A small image flow-matching model, trained from scratch.
Model: 4.84M parameters, 48-pixel images, arch unet, norm groupnorm, activation silu, widths [64, 128, 128, 128].
Training: muon at rate 0.034, 8100 steps, batches of 256.
Rows from block 4 of a small image flow-matching model, named by matrix and row number. Rows with one number belong to one channel. Each number is 500 + 50 x the weight over its row's rms, rounded and kept within 0 to 999. All counts start at 0. Numbers have three digits each. After the name is the row's rms in percent of the matrix's.
After each channel's rows are labels from the 100 images, of 14848 (inputs lightly noised), where the channel reaches its highest value: "peak at" is the part of the image that holds the peak. Only what is clearly more common there than usual is listed. The data: capsule endoscopy frames (Kvasir-Capsule).
# convs0: first 3x3 conv (model.enc.2.0.convs.0.weight, 128x128x3x3, each kernel summed), inputs 64-127
# convs1: second 3x3 conv (model.enc.2.0.convs.1.weight, 128x128x3x3, transposed, each kernel summed), outputs 64-127

convs0.41 134:460520468514459453412506509385452490465442471418460436498484493523474484484486577452560499539543514456459512444452513574575481609551422520456463466474532581521455483536457546549531493589494496
convs1.41 146:610572485552448507534424456408446462555565591533618473539482487470485511467444538440518564472496583621452507379527459531636407460502431471505548427510462609505550521425473582486440483482457550
peak at: centre

convs0.42 096:495417430457502342475537526480515439513421428475433507447472553486428504493533466524496569490551551461471441465480509498428412507530435438414481459465539457372471496477454501515641531517548520
convs1.42 148:558543485473507591530438501543561424456516523494445475506591507546501529537578543441516466568492430542504588487518436499459469468565465544474439424591528525523568520466543518480375490515613493
peak at: middle left

convs0.28 121:534413528511506428452475532445483582507522529478465488386567412424611513476569450552465441524545446539490471435512469438474522487535539504412499407528503514390487619472506457619537494571540445
convs1.28 029:563544524536448449506572484547570545530547541613533515554443484453453500552428513529465487508422475423502461535425586549534512520426496545458528474517454602525449460509502465436465429423430569
peak at: bottom centre

convs0.69 082:526529540411521449546488406464496542485448502414528492459557505559477535574512546505469549591437581580562491488548452427390501423411561469517531580548429497594538547494430464500450493581485469
convs1.69 046:552525471485512441515473453508531482547519497620470580383491505547483562481514536438520490457541485433573508525474427465518426519541495562561507508550509438535538593519489465577461619468463538
peak at: bottom centre; bottom left

convs0.88 084:574546524424608542503549411526548420525597594504482506444579497545534514454435510440466546416456495468380457498574547509420573475467492510460504532526507530455483505597458511454496509484438448
convs1.88 147:489561511483512559544495683525440583537501489427550495528452494491494516533528479468602426487561559517497518514399572579513448421462512557541525410544551500543504521515541450572477506524605520
peak at: centre; middle right

convs0.23 101:478452454455493462384582514525512557441514495490473484378605436484490513487494579464529469502572519541537451547593420484417409510535494438524464550495481515522473548559565508455481551631492492
convs1.23 063:471595500496532382517480541598522471511478472534556519544530427462431503506507501504578533492447470434540504535451509562515559531484487465546548408515402488560519502466443523487471488428505545
peak at: top right

convs0.25 117:528495595532503619480515523392525477500464528528465482487482453464425433536396543456508478443528443528562501539610563491518474468497413496444408486456561558494523541530514429459486468570509527
convs1.25 095:514619437538525496560483549511474487515512502501604554426604506595551559522547464516528536549492468574468517457408513514408531561498530452475523535483532500536487486620516493563499546480444430
peak at: centre

convs0.18 109:432506474594566497476542464560479440468522507501464407460549477480548564484506528415484451427514490534533425508667408511503469516540614479488507520527532528519530475585495480516540480505459556
convs1.18 040:488579613475540475502552484513531549508435515510506531578548486584510474516526521600617558516480425441464576498410551519529477554571527535587445508502428486545532479436440549486455519634499427
peak at: top right; bottom right

convs0.27 093:528506544422432519491545522459421494545485503386442544481490511493461560522441469514546562494549462423451509560410485455379439485524409512545559467377485384398401509483457486556546452518500417
convs1.27 107:557608492538488417517545475441446482555438480483503571537606558514472467526491505476498515657430447455515441421504503570520478513417602565478482517544518487469548515509531557450406464429496552
peak at: bottom right

convs0.103 091:471461484535407514487453571422554531470497499448527404484487512434552455466481492512599495546561490521512404536430460475388528574514455504436504446418508473579487528514479483410424428483498638
convs1.103 061:470458487464502456527532451521517439507443532496547486441549491481426459470506460445417503475420509539569515450517476502508606510462527565550479421593515542497485463548467471513474518584506503
peak at: top left

convs0.101 073:414609533349489463454580481412501578634517503551550436543510542456499515470378455439482564553473535453588566540513537486562387517488472500451422513475474466413532538489479512494447517570523437
convs1.101 121:478422545521574562520533540556449452438574431468473496426381446503451493506472427479448460474549543508526462505480462501456551493549539455516541460484417523410391500529511575612541427453465562
peak at: top centre

convs0.97 079:469470511429442569470551424478473468528508368434512499524435473561400526500454456454471502489588501529493499440499505520568458470504481597510576435490418442446453454507392453474558460455570554
convs1.97 105:477502486493509552475465553491486538508506506441406527495567486507393460430556498512581509453451566473536519506541513500426604452541512511513499430493576496587547593487541508522464493406584553
peak at: centre; middle right

convs0.117 093:397569482509436455490485413460443569499508393560534487495426536545453470526455474463538624482589491543522444468405473520451446532461484539530465472515491506489548490518582411531499414486526405
convs1.117 092:508381474441522536484564501422498492545512565473492480507491548459491460539437546589479483539439552425540549497534448443563457656479437475424498490502466526489505555528498501437437448432480459
peak at: middle left

convs0.22 084:410456542569560504517523484583504472468494484563509485432504518530432433499522457507483486577479499495621522550396490497426525506497357490516479468464522495574492460422426567517440508514572532
convs1.22 122:498508434421503558482472614538474512522509539544540465516615512557577503497393494515428597421546550496440533542545501516383459508466536481431550534488525343495467499520530510566573531475438414
peak at: middle left; top left

convs0.14 087:500547477479511514532446456480496449467532477532477501488501455445482472534450418514504399467507501380508512526551443527412526432516441534492484460513606485590662520499518500474523490455492553
convs1.14 127:466423536498417493357584483486477490482478560499469480437466550518475543399477484519497512551496409574507608500474514383456602555431541516529512464536539443508400499467434470501526501557515422
peak at: centre; bottom right

convs0.111 082:501552500561422504516465508551465479443462444537506437554566441434483470464592487465544420401494487483615574497529465513499423447446455464545410581584520557565441438446573486495517463482457484
convs1.111 121:566505439537494582441526562439485503564476485524474552432508526501510515493431485552465531569537502609525511555447605470550440556598430589470444529438411523478411565475417508509554500641459456
peak at: top right

convs0.4 106:473462455468484452465446460463522431465502539432489466517452405543539469509525506554522546486603446411501432500577469507465409509488533567393419608501478512655424528551483472510485470560554453
convs1.4 137:464530521531432485504625370465431528468512443509694517451540511337480526445523452518569550551425505530528511423520498511494573528468489530602441408539526482482498431489519479465547492454522448
peak at: top centre

convs0.20 125:543491574461560502463531555474489483438519576502588495490529476436471512511473495457501438450636448544583528545517457537606523468522427561484423521517562498581504520500432529405510463491366557
convs1.20 032:456480476602445466567489428549547441490450456481498445506513552508512571460500590490590553510371451562417459480476583447382466490487572500577601483506550536494526497523556503586375482393498530
peak at: middle left

convs0.77 075:464457505500471527472498406480450482626427519424460462583442532500449479548494509476413570483529450406504507477462497489493518455435466493481433536472452471451421458457503430489552473563593576
convs1.77 133:496532486503469543420566485520536631392460518451485510467531573545426494422414491450530514482488498528510538613441538439448488457475485464442451486496537542535467453436429465510559452550548603
peak at: top right

convs0.96 077:575564559532514491460515469533531475546455531496465483571487649529522481584439534522502393522449522458568544569555550507499481438468433523451441575505482535571449446543559418418548504546464517
convs1.96 089:524395509521574534492414499489548456441479449477459508524545345488515518462540368556437524403549542576409477448434523486448493539491548515417515566524585503459497535475540503509493520457559456
peak at: top right

convs0.95 101:450465407492449444475596640468485477551516461464545513547520432502629509469536469470508490545440481561550532517561443475481471499402519538507498462505480497532452448572461499469534528493511547
convs1.95 078:515493504509621551455461462541477553434572581442371446599440453500514480546482507475509494457580523435442405539483478462496510453532506557473486475528468452517560532463519462490499529500581417
peak at: middle right

convs0.93 126:534486427644451481415588543598513490521510468459442481457618494500525494558482524509498493534559443562485508529578455473413493457485516489535528542559606484534502478505482450531505527632456512
convs1.93 117:385604537431600522543534593445542457557542513474458526588404437479513497515453514411590476467498520410519479447420541499531518532469469548541462523429453623467519503574476495500471476474497426
peak at: top right

convs0.74 081:500534546564460535470497531572558537526535529596547456477506417513402470538405554436505418515588526458479406531505500460432453551479411463463433515470486556461537477492511544526537566571510473
convs1.74 154:408447479548627467522443501458557455596456517460455594533496455513448481473544477531424508501430470542615532618529449469508498517529583537476461546506582487603469503553497449476458471454541501
peak at: bottom right

convs0.5 080:411493445492562556484502480498528626577518605424476482487491603486531404520480499530536442402530503446495451470583485472468638509500488467488537509432476558494424497444423533485539442446414436
convs1.5 138:541459569534395462523502503529527430490482497474455496531417400465510481494490534406503489622487429532503586539451523620548418529452500530416452446495513581438547550517473550434493498548557529
peak at: centre; bottom centre

convs0.59 125:523457479495544592492500543548497447479586390507507574546455507513526443548576489527388522396574512567557534473472481558567444537556551417528527510503484491596474500448473424493594497507432514
convs1.59 035:449490469536439541522403454482454398549475552484532486517530514474499488468531475547589540478463421545469562508490480443427489460561561565492482486518459519483497535584524559523481467554593364
peak at: bottom left

convs0.109 091:545540497522498463484544475497427522570467531545461539579532544441532492584481491442501490465448546523498520483518539432532445583543479482573440640511465477455442493441525505452413520379503529
convs1.109 112:441473455462503586510459524585562557477496460461446392422539404551516462424492518567423518489513476512468493624590457531466514460628509528511492541447514474499497465483488468550527509507509506
peak at: middle right; bottom right

convs0.91 100:433466512534523569486618559515461458485558410570491510458496418558460468474438446544497534528482509418413620469470450493462463499460510512503516528386521502573491435507499384517494540490568521
convs1.91 104:499478505571610419529389486530553519485562511465439500539537518435571485454414431498530505496518512548481535479424538467455504450526526459570528450507599630428495468572503419614501418459513492
peak at: middle right

convs0.102 081:453449611647431486525450445469555467475490460474519466454477509581498506514607464563444399494571508540541583519466545500398600569440514490508549512626448574486454551462516455505439493529543630
convs1.102 076:509432531509551436509499486566566543520536504497539476427477492458568467449430530456548558479569606476594521554393491399517430503444532539508405485426560424517542594522371500601423492487506525
peak at: top centre

convs0.35 088:531484539649610606533516499456473495446513492468405458455519518438496497517472478509462481414546546432543505490579467478438550479553559502438491503510472493468481510513554494481540498505610464
convs1.35 127:451557525476542474541427527474456498519506563461523489419483458538503455513518555383481486557535530521516472425446476448565558464473474504473495519588470527550597444479565463531549460518401486
peak at: centre

convs0.73 097:517563459537520515564566554451555503492553482438457447578462503504534520531464516456635537471474488517483439537590434459588512522498411538551503562501573443539492497417510541581523531438479415
convs1.73 041:420486455531433464512418522442527526488458479524454518440541434531408418509483508664399563439456541478520461501496496547555558573459475547486483525543382548512507595599486522476478411506468479
peak at: bottom right

convs0.79 118:511486488469466567507522590497516534533525527514521498535488528495516482439408538456555503459496503576537545533461491514552549444511451472428433511604554561706474441487467598553474544486466436
convs1.79 141:464468480520537451440509511542528484451554552444498433506533495425487492462475522471486554519450438457473541483542596624402479474451424496559497492417492661519506593576475483518486527464544515
peak at: bottom right

convs0.9 100:612544522497518472566469438494457521514433498469480493547528513508618424514609501437527550468453508499533537540473530470485478515578463492532519545548483598424578532503451520558531523517582384
convs1.9 054:438406457485512487537516480462518449449493422519548471543479599521533474472478548520474533408502515500528441427544497561518492529449466543510476572499547423522538515498545445546590499466472546
peak at: bottom centre

convs0.64 089:440476525431558483519475550483428473519554510493497598545483516462461483508632479451462533478415502398601495548536441487566573516540453537556529564410520579449532487462456415425441484509579603
convs1.64 068:550466419549426475551521473544519506415486476483509439541581468562519533509427535435503488471532481555409528541531593472460404506465502484509528505578527449558485422517551533600530478587399507
peak at: bottom centre

convs0.36 103:453527507594543391458503424459573549511445474524505503523547486488494425486503527560549475479508470511493491473529494552496565493580420552485438479578492628445548499372619479616487512525423396
convs1.36 089:525513500494452484517447545545459493491463505428567483480508483608439558526464517557476550490470497411457506470510469525453440532513553472509526444364458393520491573535505486462507451400507453
peak at: bottom right; middle right

convs0.45 107:570450472505534561520452565544536462534508592483490503576507599433467523573486543466498504443517467462527497458550459532500546459552403471523490602503490551593509545524492514501421451553480495
convs1.45 045:443506464488455427485536518539512526431492368537531480389556548636467516497609466417542552417467459537510444566407556584516461547443589507579512459611575458517503419505458469461516573539521462
peak at: bottom left; middle left

convs0.62 062:471368463543496552448541424461526538549588470541506439496507453468535546509428483422542546460543525493497481451439471531464503549477418512424521480546450448433502539431510432557456507592557466
convs1.62 121:521522490484487415568537406561522546496496504540462485473548521559486517450609511462401506420499505443553479586482447447542522464585462540485521591491480513542473466403474486498489520604509471
peak at: bottom left