A small image flow-matching model, trained from scratch.
Training: muon at rate 0.034, 8100 steps, batches of 256.
Data: trained on capsule endoscopy frames (Kvasir-Capsule), 42238 training examples, 49.1 epochs.
Rows from block 4 of a small image flow-matching model, named by matrix and row number. Rows with one number belong to one channel. Each number is 500 + 40 x the weight over its row's rms, rounded and kept within 0 to 999. All counts start at 0. Numbers have three digits each.
After each channel's rows are labels from the 100 images, of 14848 (inputs lightly noised), where the channel reaches its highest value: "place" is the part of the image that holds the peak. Only what is clearly more common there than usual is listed. The data: capsule endoscopy frames (Kvasir-Capsule). In brackets: how many of the 100.
# convs0: first 3x3 conv (model.enc.2.0.convs.0.weight, 128x128x3x3, each kernel summed), inputs 64-127
# convs1: second 3x3 conv (model.enc.2.0.convs.1.weight, 128x128x3x3, transposed, each kernel summed), outputs 64-127

convs0.124:561500520481516441501477510551573554513390465493404483442483586468496505487567475536505589478478473547473491475471416462474539478483466478504549488560523533453471564524470531435559522499535462
convs1.124:536460537458502517467494475532514462512515471479534482501472443440491487519496529538389460460497533491452434515528534473442428464469500547476452499423464450402486498547492510544455540552430539
place: bottom centre (60)

convs0.32:476516474551488465508489496484482526475428474451559431566493497469531476510485540587521527474476531532559539489457484497556480395481506494481498521508446544463539463476569484548522494525477444
convs1.32:602521441536476502534571454485439508509467497526532438522525486497453519539580493443500504555489562522444440517546413566585480560491510501452506437499521419493468487442492493515504537507521493
place: bottom right (42); bottom left (31)

convs0.53:464463552447613480511496516480465492546494468537456489464467606495468605505474441560520467538475511455477551481479439458531440498503507457468497507532488456541440567445477544508554533475509495
convs1.53:506449472487484515475429506484556482492567525541454503529444440506591459525403530486492620560552486517457447536499512448410477489449523502482478545538522522497566517471549454554536496519517513
place: middle right (41)

convs0.16:563591528508525585528504582512506536519461480449468480527427486494479560512453503539498453461464533484503534563495468491504523492447535474478516541584486581467494497461421506431535477505554398
convs1.16:501465491533570495473426469465518423499544584505474472510547477502537484521505459464612474487567536446496480478500495453495484468491494521524429516468469393528530525528562421507527511505450416
place: middle right (32)

convs0.46:475474488470499471508492500542531395534452401430467482518504497510494506518487448518463462517484467508533499527528501524459468467474484466473466545500507543537513457540501475483585459506503511
convs1.46:506505490493572433460469500493457481469522463500462428580509599541482531508460543518514482480493528508496554439459546505529526558536499525431503520542452511532474507496501532438542546527515497
place: centre (55)

convs0.110:564471515431508521501585557507512437523537475486531404430502520494545462494539530469441460496541502469543505494519507462489489548561499511533494483469519467519519572437496506550539557433457528
convs1.110:488498508528435528436522497497481495546446501494511547511485488423457472488477479517489526513478457434418656598525453565522523514431550463505493532541527505468474465480533475535522462610508525
place: centre (27)

convs0.11:537514525475497516538504512537444507451537539467523596440464491522543521490519559492510493499486449479493557539521422555493479457506571439475597454480490483408480511454539505536476467426527568
convs1.11:525483555499426476535607481486490493546519466530444448438474580465496492545469516476470524513489532511491420513516544457493455473487604474481429538484508433526455479511460514490545458476523485
place: bottom centre (89)

convs0.66:623524469507496466540438508483441457502452480534512519521469506529442558507533520466451533578465555466540558533524493557550521502549528522529539536483516498563448527458441494511486481497524469
convs1.66:467465463492523484508441549440533497487489437465446487495549552479502541508514478560492534397492471499472458459542494497436425487445511555537578490542454491458522456470528505448525517437496505
place: bottom left (62)

convs0.125:418537392490481550502502535533489478521587485512500510536439482484549593530446557468494540505467454412459450499499446559485465555451478525542511483550502515460486517418532529532508520424570526
convs1.125:529546475484564524505495504498547533506468476489461489384522558558463494515524477584518460563477482485480525577473517487538526514463510521484556552478510522508483535505521578460444438522502525
place: bottom centre (31)

convs0.115:517452512437440477531608408479475506435481501538595502449436499550527533525503500471512498449545461500543511473516504473497549493457553522488465419566471567557511514494582513473508485494544567
convs1.115:421514515473578483516486485551506511594523443447441499479477520515484487484512449543439470506493523527492509509514520415496408445506482526527512564449522415550517534510485543564523558504421458
place: top right (46); middle right (31)

convs0.108:508471550504549528478549500473628545494529523525532534493486470456495470532472526527457466460405510523480499464477517509514520527535492470423466511529493486555518467443557544515505543493499516
convs1.108:511552494526578437441472509472494507509538532508460443484457492444455496463370490575507559524574536466525534491443552463425602469433506531564479494405536451504478557529592510532496476491528487
place: bottom left (49)

convs0.15:497479497442503507542510529444492534544527480504416436514508655473523568479499479472492519501431524489501528430524509503593470475478513579504517461576452517465477486535544515509548525537559465
convs1.15:538456510510469461435556429520536442497501480507554581474508456487488429501596516513466493492452477490448473541499444509508483495501478406524526497507546539448432524471455570439479529431506518
place: centre (27)

convs0.13:505484477413521527486427556492495524525502470514474486490544531518526502516495459431475507517507494500478428482539538491709462541513486525507508521492508405465461487564509480458617515517502505
convs1.13:525509478529484489546574479471502449468532520547471500596531462448454534497488506467600519412487474593445509513536462444545496514546438527493532497497531543565550510404440513506455496475480524
place: bottom centre (50); centre (27)

convs0.1:471501504609519552490532455542521427532472531486548500523415465556450604545506501485546513426458511531436497467470448498496507491516482522525569491548519528430562525536471462451479528462619466
convs1.1:478563486509489507478498573521534518548470525473514547480483482555473482536479505480414491502546497477484507495506570446565445458499464544570485489536500467571530465536502416531523472469447541
place: centre (59)

convs0.104:466495466439505469539522496477522513541471547453520526519475468439480430469479485497480550534573507402515486511463477532507534485517533535448479444551476455416489535553490528489524517495522476
convs1.104:555485519523495501504532487537480523481551406590488430451459541504495558509520478453468500459455491533550500499489547513441520552569429461498463554459446513462534479486492517550483482505536566
place: centre (64)

convs0.48:501463467476455455539463477447467495503527565481543480410485463559477540506487539546543552571425450473470420502469540497435443567483395502533530451535474475482486541469533471489446462486503482
convs1.48:500511450484533507455403508561501508599498553532502577556462455497475440511494448501492579459572517410520497462584443483439447458456501506444479454461572445580549511490491501465522573480470466
place: middle right (42); top right (29)

convs0.67:519512485482571531538497569416530502475445499505448484517517491543468498536509488435496484583492546435465502543549442555487537566477484557531528469501583539460520574471469442460406485507523492
convs1.67:614475434516541455481468479503481502500502501497567522496534476494522497505517500525472560411473459497555449463503504484521425451531523526491474586509474438482498421512504589496538482447472486
place: bottom centre (58)

convs0.34:507514501507494476448477528591500554514490525500514484577489500526539479509438468505415455542456513500522437536525515498555492437501447452495447469535485523533597547444482468525516545538482384
convs1.34:512512479523484504496490503499611443454538475477524475438476487453476485478524532573536498379541522509501496501463511523454424473475502489456574427511452569503522450553590486464548479443474522
place: bottom centre (72)

convs0.112:551500458495460529528500467528481476500492518545471497513494477466442515505461456527458512482558530482503548535492509477489492531511576511549542512509513416453455479532466496479520483568403492
convs1.112:483487513435512444492561484550464459425473453509494446553471555491513523475543566527552441466490576517504557397485546514449510483482561439559461509487431493511456526471522546560494489495525461
place: centre (30)

convs0.7:529474505507542520503545520552503426461529529552510469496499491578510545546511531471434504498506551556503494481494472458564462549534460520596460454532474405438624469529533457450508512480555507
convs1.7:443481536550525413511490468455547482459412470460539479487485464484421492475543473520410507461431505449474455501471573546482508477513522545498461453516440512497473474463437559492494574505505549
place: bottom right (31)

convs0.30:509550516489526483482538548549521541515544445509431518500496503486512462480528524556482534532445456533476461495506516501632507454463446524505464523477472530457425535428482535429555485501501571
convs1.30:497534556489448500535508519483519565526422489452474484508554532495545489537462465500470465495550580503485451444477495404402380487567536470489525467483498478467582570534436517579534467432538451
place: bottom left (47)

convs0.51:504487474493486540459483507518568500464454490471482496582518509454528559503475477568518545528551580481404614528535577513473511437474421498480515476478463507525431548420479505596495471455487497
convs1.51:498490482506483412530535480548568490509505529499510527442496576545562545477456523488570513518442516483567465489494486511483438553531529460564504539566462382517470526494467473437498525504485449
place: centre (53); bottom right (42)

convs0.55:534513493454459562512577403534520446471463530522541503532489471511498502459478509521494538529460534435601507533514493464440484422540552468521583532581518463498435472525458502498497481570493548
convs1.55:446529507524500430530481515437508496550542454532451456534503471460425599513488515534545532457530529521519536463449530551494476558508529496457429453476493526525477520526542412516458504459498509
place: middle right (36); top centre (31)

convs0.113:528534538452519553556491489433542453502488515421614556449462484525459480581518512482504505445470475470463516471540497513584601468487493541488408522433425501454538518511582552517533442514522491
convs1.113:517459525496430541497509517487431456455547465564443447624499533487441528480464505501510493521487446590497512466471512434431482490517503454447509426533514441543535492476469464433564506475503462
place: bottom centre (46); top right (34)

convs0.127:557450552440516519487449503541553550514463476461456487438476550487466548553463509483462560475531476542486470541514419494470499537574479458513564447498512443481520545455522488459506542501487504
convs1.127:480496499562464501591456477483527402554530543515519570550408459447532475487471528538452443492430481543497525498507494520554503518537500617551493487566520513517522441509476504519472478443424512
place: centre (36)

convs0.44:491503476525496597486449453547484453554476473460527520477459490499491485502434511452480500545439488527483549515484532482510503491521440495470528484505492487507541494531454503492436539580573422
convs1.44:452455500399533492495499496426516528460453480472503494501548473568421490503467436462495540545598526495478487468540500465572498547437526450531522500475494549489474458517565477521518507508441544
place: bottom centre (46)

convs0.83:524511444395560550487487446501557503487523514506534482423422474498476505445484537493434495523484489499484469478455474497395491515491502507446447483470534432429490495506540490484543586509572462
convs1.83:480522502548486484478417537449441462573482499468439521446517522460545466567438494469519574439524540504493515483505506502596510508525497409514501516473568503466445436533516580540479466444547531
place: centre (62)

convs0.63:515428517584537507472524518535476473430571512530531428491439479490506562530563451506497470442581497515538521499451498542504522498547492465456535445493467520545518504492522482532552494539451450
convs1.63:458498493489482436497484561541486446594510506544528492493491526493473442508452497489417519460502511453468540495498536426397433461489585491472501531516485444543478456530461512485501515515478501
place: middle right (77)

convs0.2:518472519487470536482479445461490528545486514531520549487466570524453474459519484463521465476504526517444426496449545495460490526495455465477538481505520515599470494479495492484419555576496543
convs1.2:489510439457525513471485563591520471469507478520476449450533452483538501530433479516438546446531502511558521424536499566407434480531558560538569438466511568524538503461474481507523476481476501
place: bottom right (47)

convs0.82:569482531522561432529437537428527525474542487551499504516572564501501492535417509527407526467478559448485502525532521507545588468506510527541461451545554515486519468549499544553534545473452463
convs1.82:464577574488500580442529526456484518484467444479436481518488420516509507512500523507546462588475464471508533474478472485538473559487518409570566555423515485460462471476522493455530461564455503
place: middle right (59)

convs0.119:467533481518526430495576459569483471514470482484562489638487509497479479513460505463521517525503503524591533534546463536516477579521493480510552569508454469454510502559501495401503512506508531
convs1.119:556479463480476439501483537500542550517578472464491518482455516516519469556568505522483522414516514492513506534479514433492527521461520511530493535507563489508524494455524477502543584576498463
place: middle right (59)

convs0.105:482468478530511419515558494475452497469483473516530448493503503572495511509502466492443478572521482547484462602520472508419534486560549488517486507438499503453489519495475549461476521518564379
convs1.105:496473497495510461464449548502502501510521495496487561598500520459513539546466459584656579477499520452514491454466466524508536484472462531504512523485484572516524503513521465581519495444486570
place: bottom centre (30)

convs0.61:466500506515526470495522469489469404484517517503451499509535500500522474477466528477493543504532445494501561509439426502429524464481466523501493504533524549471545520488449451564431458463526501
convs1.61:470462486539495491544458449516504513498466572504437532452562443485475505530563496406616531540441473509527528533496453477545507522523458506511463511432453561522551497476476516551460530589510477
place: bottom left (43); bottom right (33)

convs0.26:507470510589508453469471582545537526499501456475532481443519532464529502574472497473498469519517476562420411452489510556488509489523506540500452441504516521582551571479491468522592527533506521
convs1.26:609501477407508523511474514467480485538461548491481487559496530507464554554507498522481515592495514424488539544554516457484505523431496442465477552462438463446493496430503557485515523529486458
place: bottom left (43)

convs0.116:465486435502469468480545513537471584553538551468453484482431450510503407507583526503498461514525502538511504519522513444525436506474494518494531553511483475459453547561574477469512521484503485
convs1.116:525535540527487562492588489509496516462466505491468550521496526469550534486443473524499487472510494513486489499509490549597565504466476519520415497422537456460493458487561512498505450522532523
place: middle right (28)

convs0.60:462502487528583439514505499561484441544501484543478470561547541461582548484571527503511512429605501520564507500522537486524559521532481446482549468473492473504484440475479471453486583599553517
convs1.60:443463505467556456469542446469502469518536474531533425491445480535489475516539514489473543488467522380537500502450527499450507473486538498526462520481492505498528556473499452532548410588531472
place: middle left (47)

convs0.106:563506532421574436499502512492516515434456503430508463431490526493531485492546516517497538481562516512494586475510472452460552555584449503509486485601490419521510494524447469509494504457448571
convs1.106:489544498509534550518518437461458488536526512531524509562508520479541503560512462422489451567507483569447469535536499530455512461494504569526517553429536527470505505483538486450538532527566360
place: centre (28)

convs0.56:484514516567500435469552522503456510530484463543555555500479546470532509519493514537518452559506511573472488446503449493455568461527572471449517516476466488584538504510488538489515560559450507
convs1.56:527509517438536481487449415505463475448552475441475403534432477458492505475475449504495540452552494437566428526488528473499559498468533471517439440455567588496486500435549496477502479493506535
place: centre (39)

convs0.21:512487497576471395439464535502505466519566513580474439483506527516541486490492525456491507459537495460481509472504542548577438476448541485533507509518448548473542466601484515540556464546560470
convs1.21:532495487463537518482462531471492530434462562406499504457559514483460563512538497559428458485459517480473448554568419557516469502557478587470444550556474492471507461474478522562486586547512526
place: bottom right (32); top right (29)

convs0.81:535628444587503513530564542525544533448533510482554552494445507450581462513478469488499478543482455499422442541523500535526506477526491520482463545505632473479447497553481472561494499526503472
convs1.81:506461606442490558499479530448462530516446513531421472531541495527486522530482474540557529567534527449513575443490501467466524547492577444563510515469457438490524566543602510505458471477456479
place: middle right (86)

convs0.122:585515563488559488437513588524408469570513506527489498466452527456561531479533514461513530455499462544430518434478483521445444563456476483523475399579454499490450496486548505499471536467477566
convs1.122:536479474537472582483573510525528577489517467514452465481432554556506495546511504566410422454462484461456505540492496488560470475503487567489589589502476486487496466573486554527492446541482435
place: bottom centre (84)

convs0.89:480456425546487491463545559518428491535557488482507490560513450442580480522565549545505449498534468469656441501505483463514493538465550479510475440449525483541495401554457496485479515512469537
convs1.89:505480488474553556476529481508583584453428506437473492420510473555574485530490537486558523541504513506439549541481512495427525445505502481484516500531420482507479504441480503526608524510548466
place: middle left (40); bottom right (35)

convs0.99:509452568537492486485476566475502499473528624488492445437478564538536454515586522489497499477535481523504399525500482516443462573488475519569432511536548543572494488430552403506425482506478572
convs1.99:492471481492509482513482439561499477519505555544520508548514482431467529469405530514497521504488477467482499584443476542500507446502570520465519436471510469511570488625522535484457493448558475
place: bottom centre (38)

convs0.114:413518516486504505517629497500541541484502478535545524424445480496471479551543509433503540496562508564494526523487472457569603555434452519484507433569545486551489476516520414427472464519485568
convs1.114:555460473486450478501467464579516443485484492461484505560572524499463555494541453527485458410536507514485484518551497454576461478520457505512534562472446473404545545521539530511496538504463433
place: bottom centre (32)

convs0.121:584491487441488556533458478570512547538429505509539511492508575485521541521531509517479591526468468535473512527441459575489588425585457444451564483491547525511480539472498561516530509496495548
convs1.121:483471583479468432439490538446448467483551466520511534468458491513471535477434427565473512451479501517551460477513521443455441535374536448551508515486506472461505495528498437468509468429497465
place: middle right (37)

convs0.49:460498473520450515521556517548519467456507561478508552469428487478512468506478495518503428483491455471505531511472527504471482525485531462502550477505500446465526532536395467484499468507479719
convs1.49:530473517469493510511522538423520453513450479441496489468488605536497501503521532467474441490444479556500486522505566496500416448485534488516479481504554459501497553466517503533494490536551447
place: bottom centre (60)

convs0.70:445512461508473509523504431489522472523564472515505507569484503456514570466504505465597456429566484508458530523554508521467504481464523485499436515455470500526469498406514539495514501508513497
convs1.70:582496522413519464469432556510495541478402544485458517430518545528521504540499505487404492426521458455513479486556479510505453512464490483549531519552493422486464521497511455485509512547456463
place: bottom centre (71)

convs0.39:451423448504472546436584435591470501466558521518442518512571467502502504485538509439486526525550450495546552494490523508458499460463481547471590507505499511550494522480498492585505440539491572
convs1.39:511534590514449408497527490452507464530477553484529496505461460486479531452463465507565428541449516494534474561507507449574475505522448500406463449474514522494513508511476491522525427491517417
place: bottom left (34)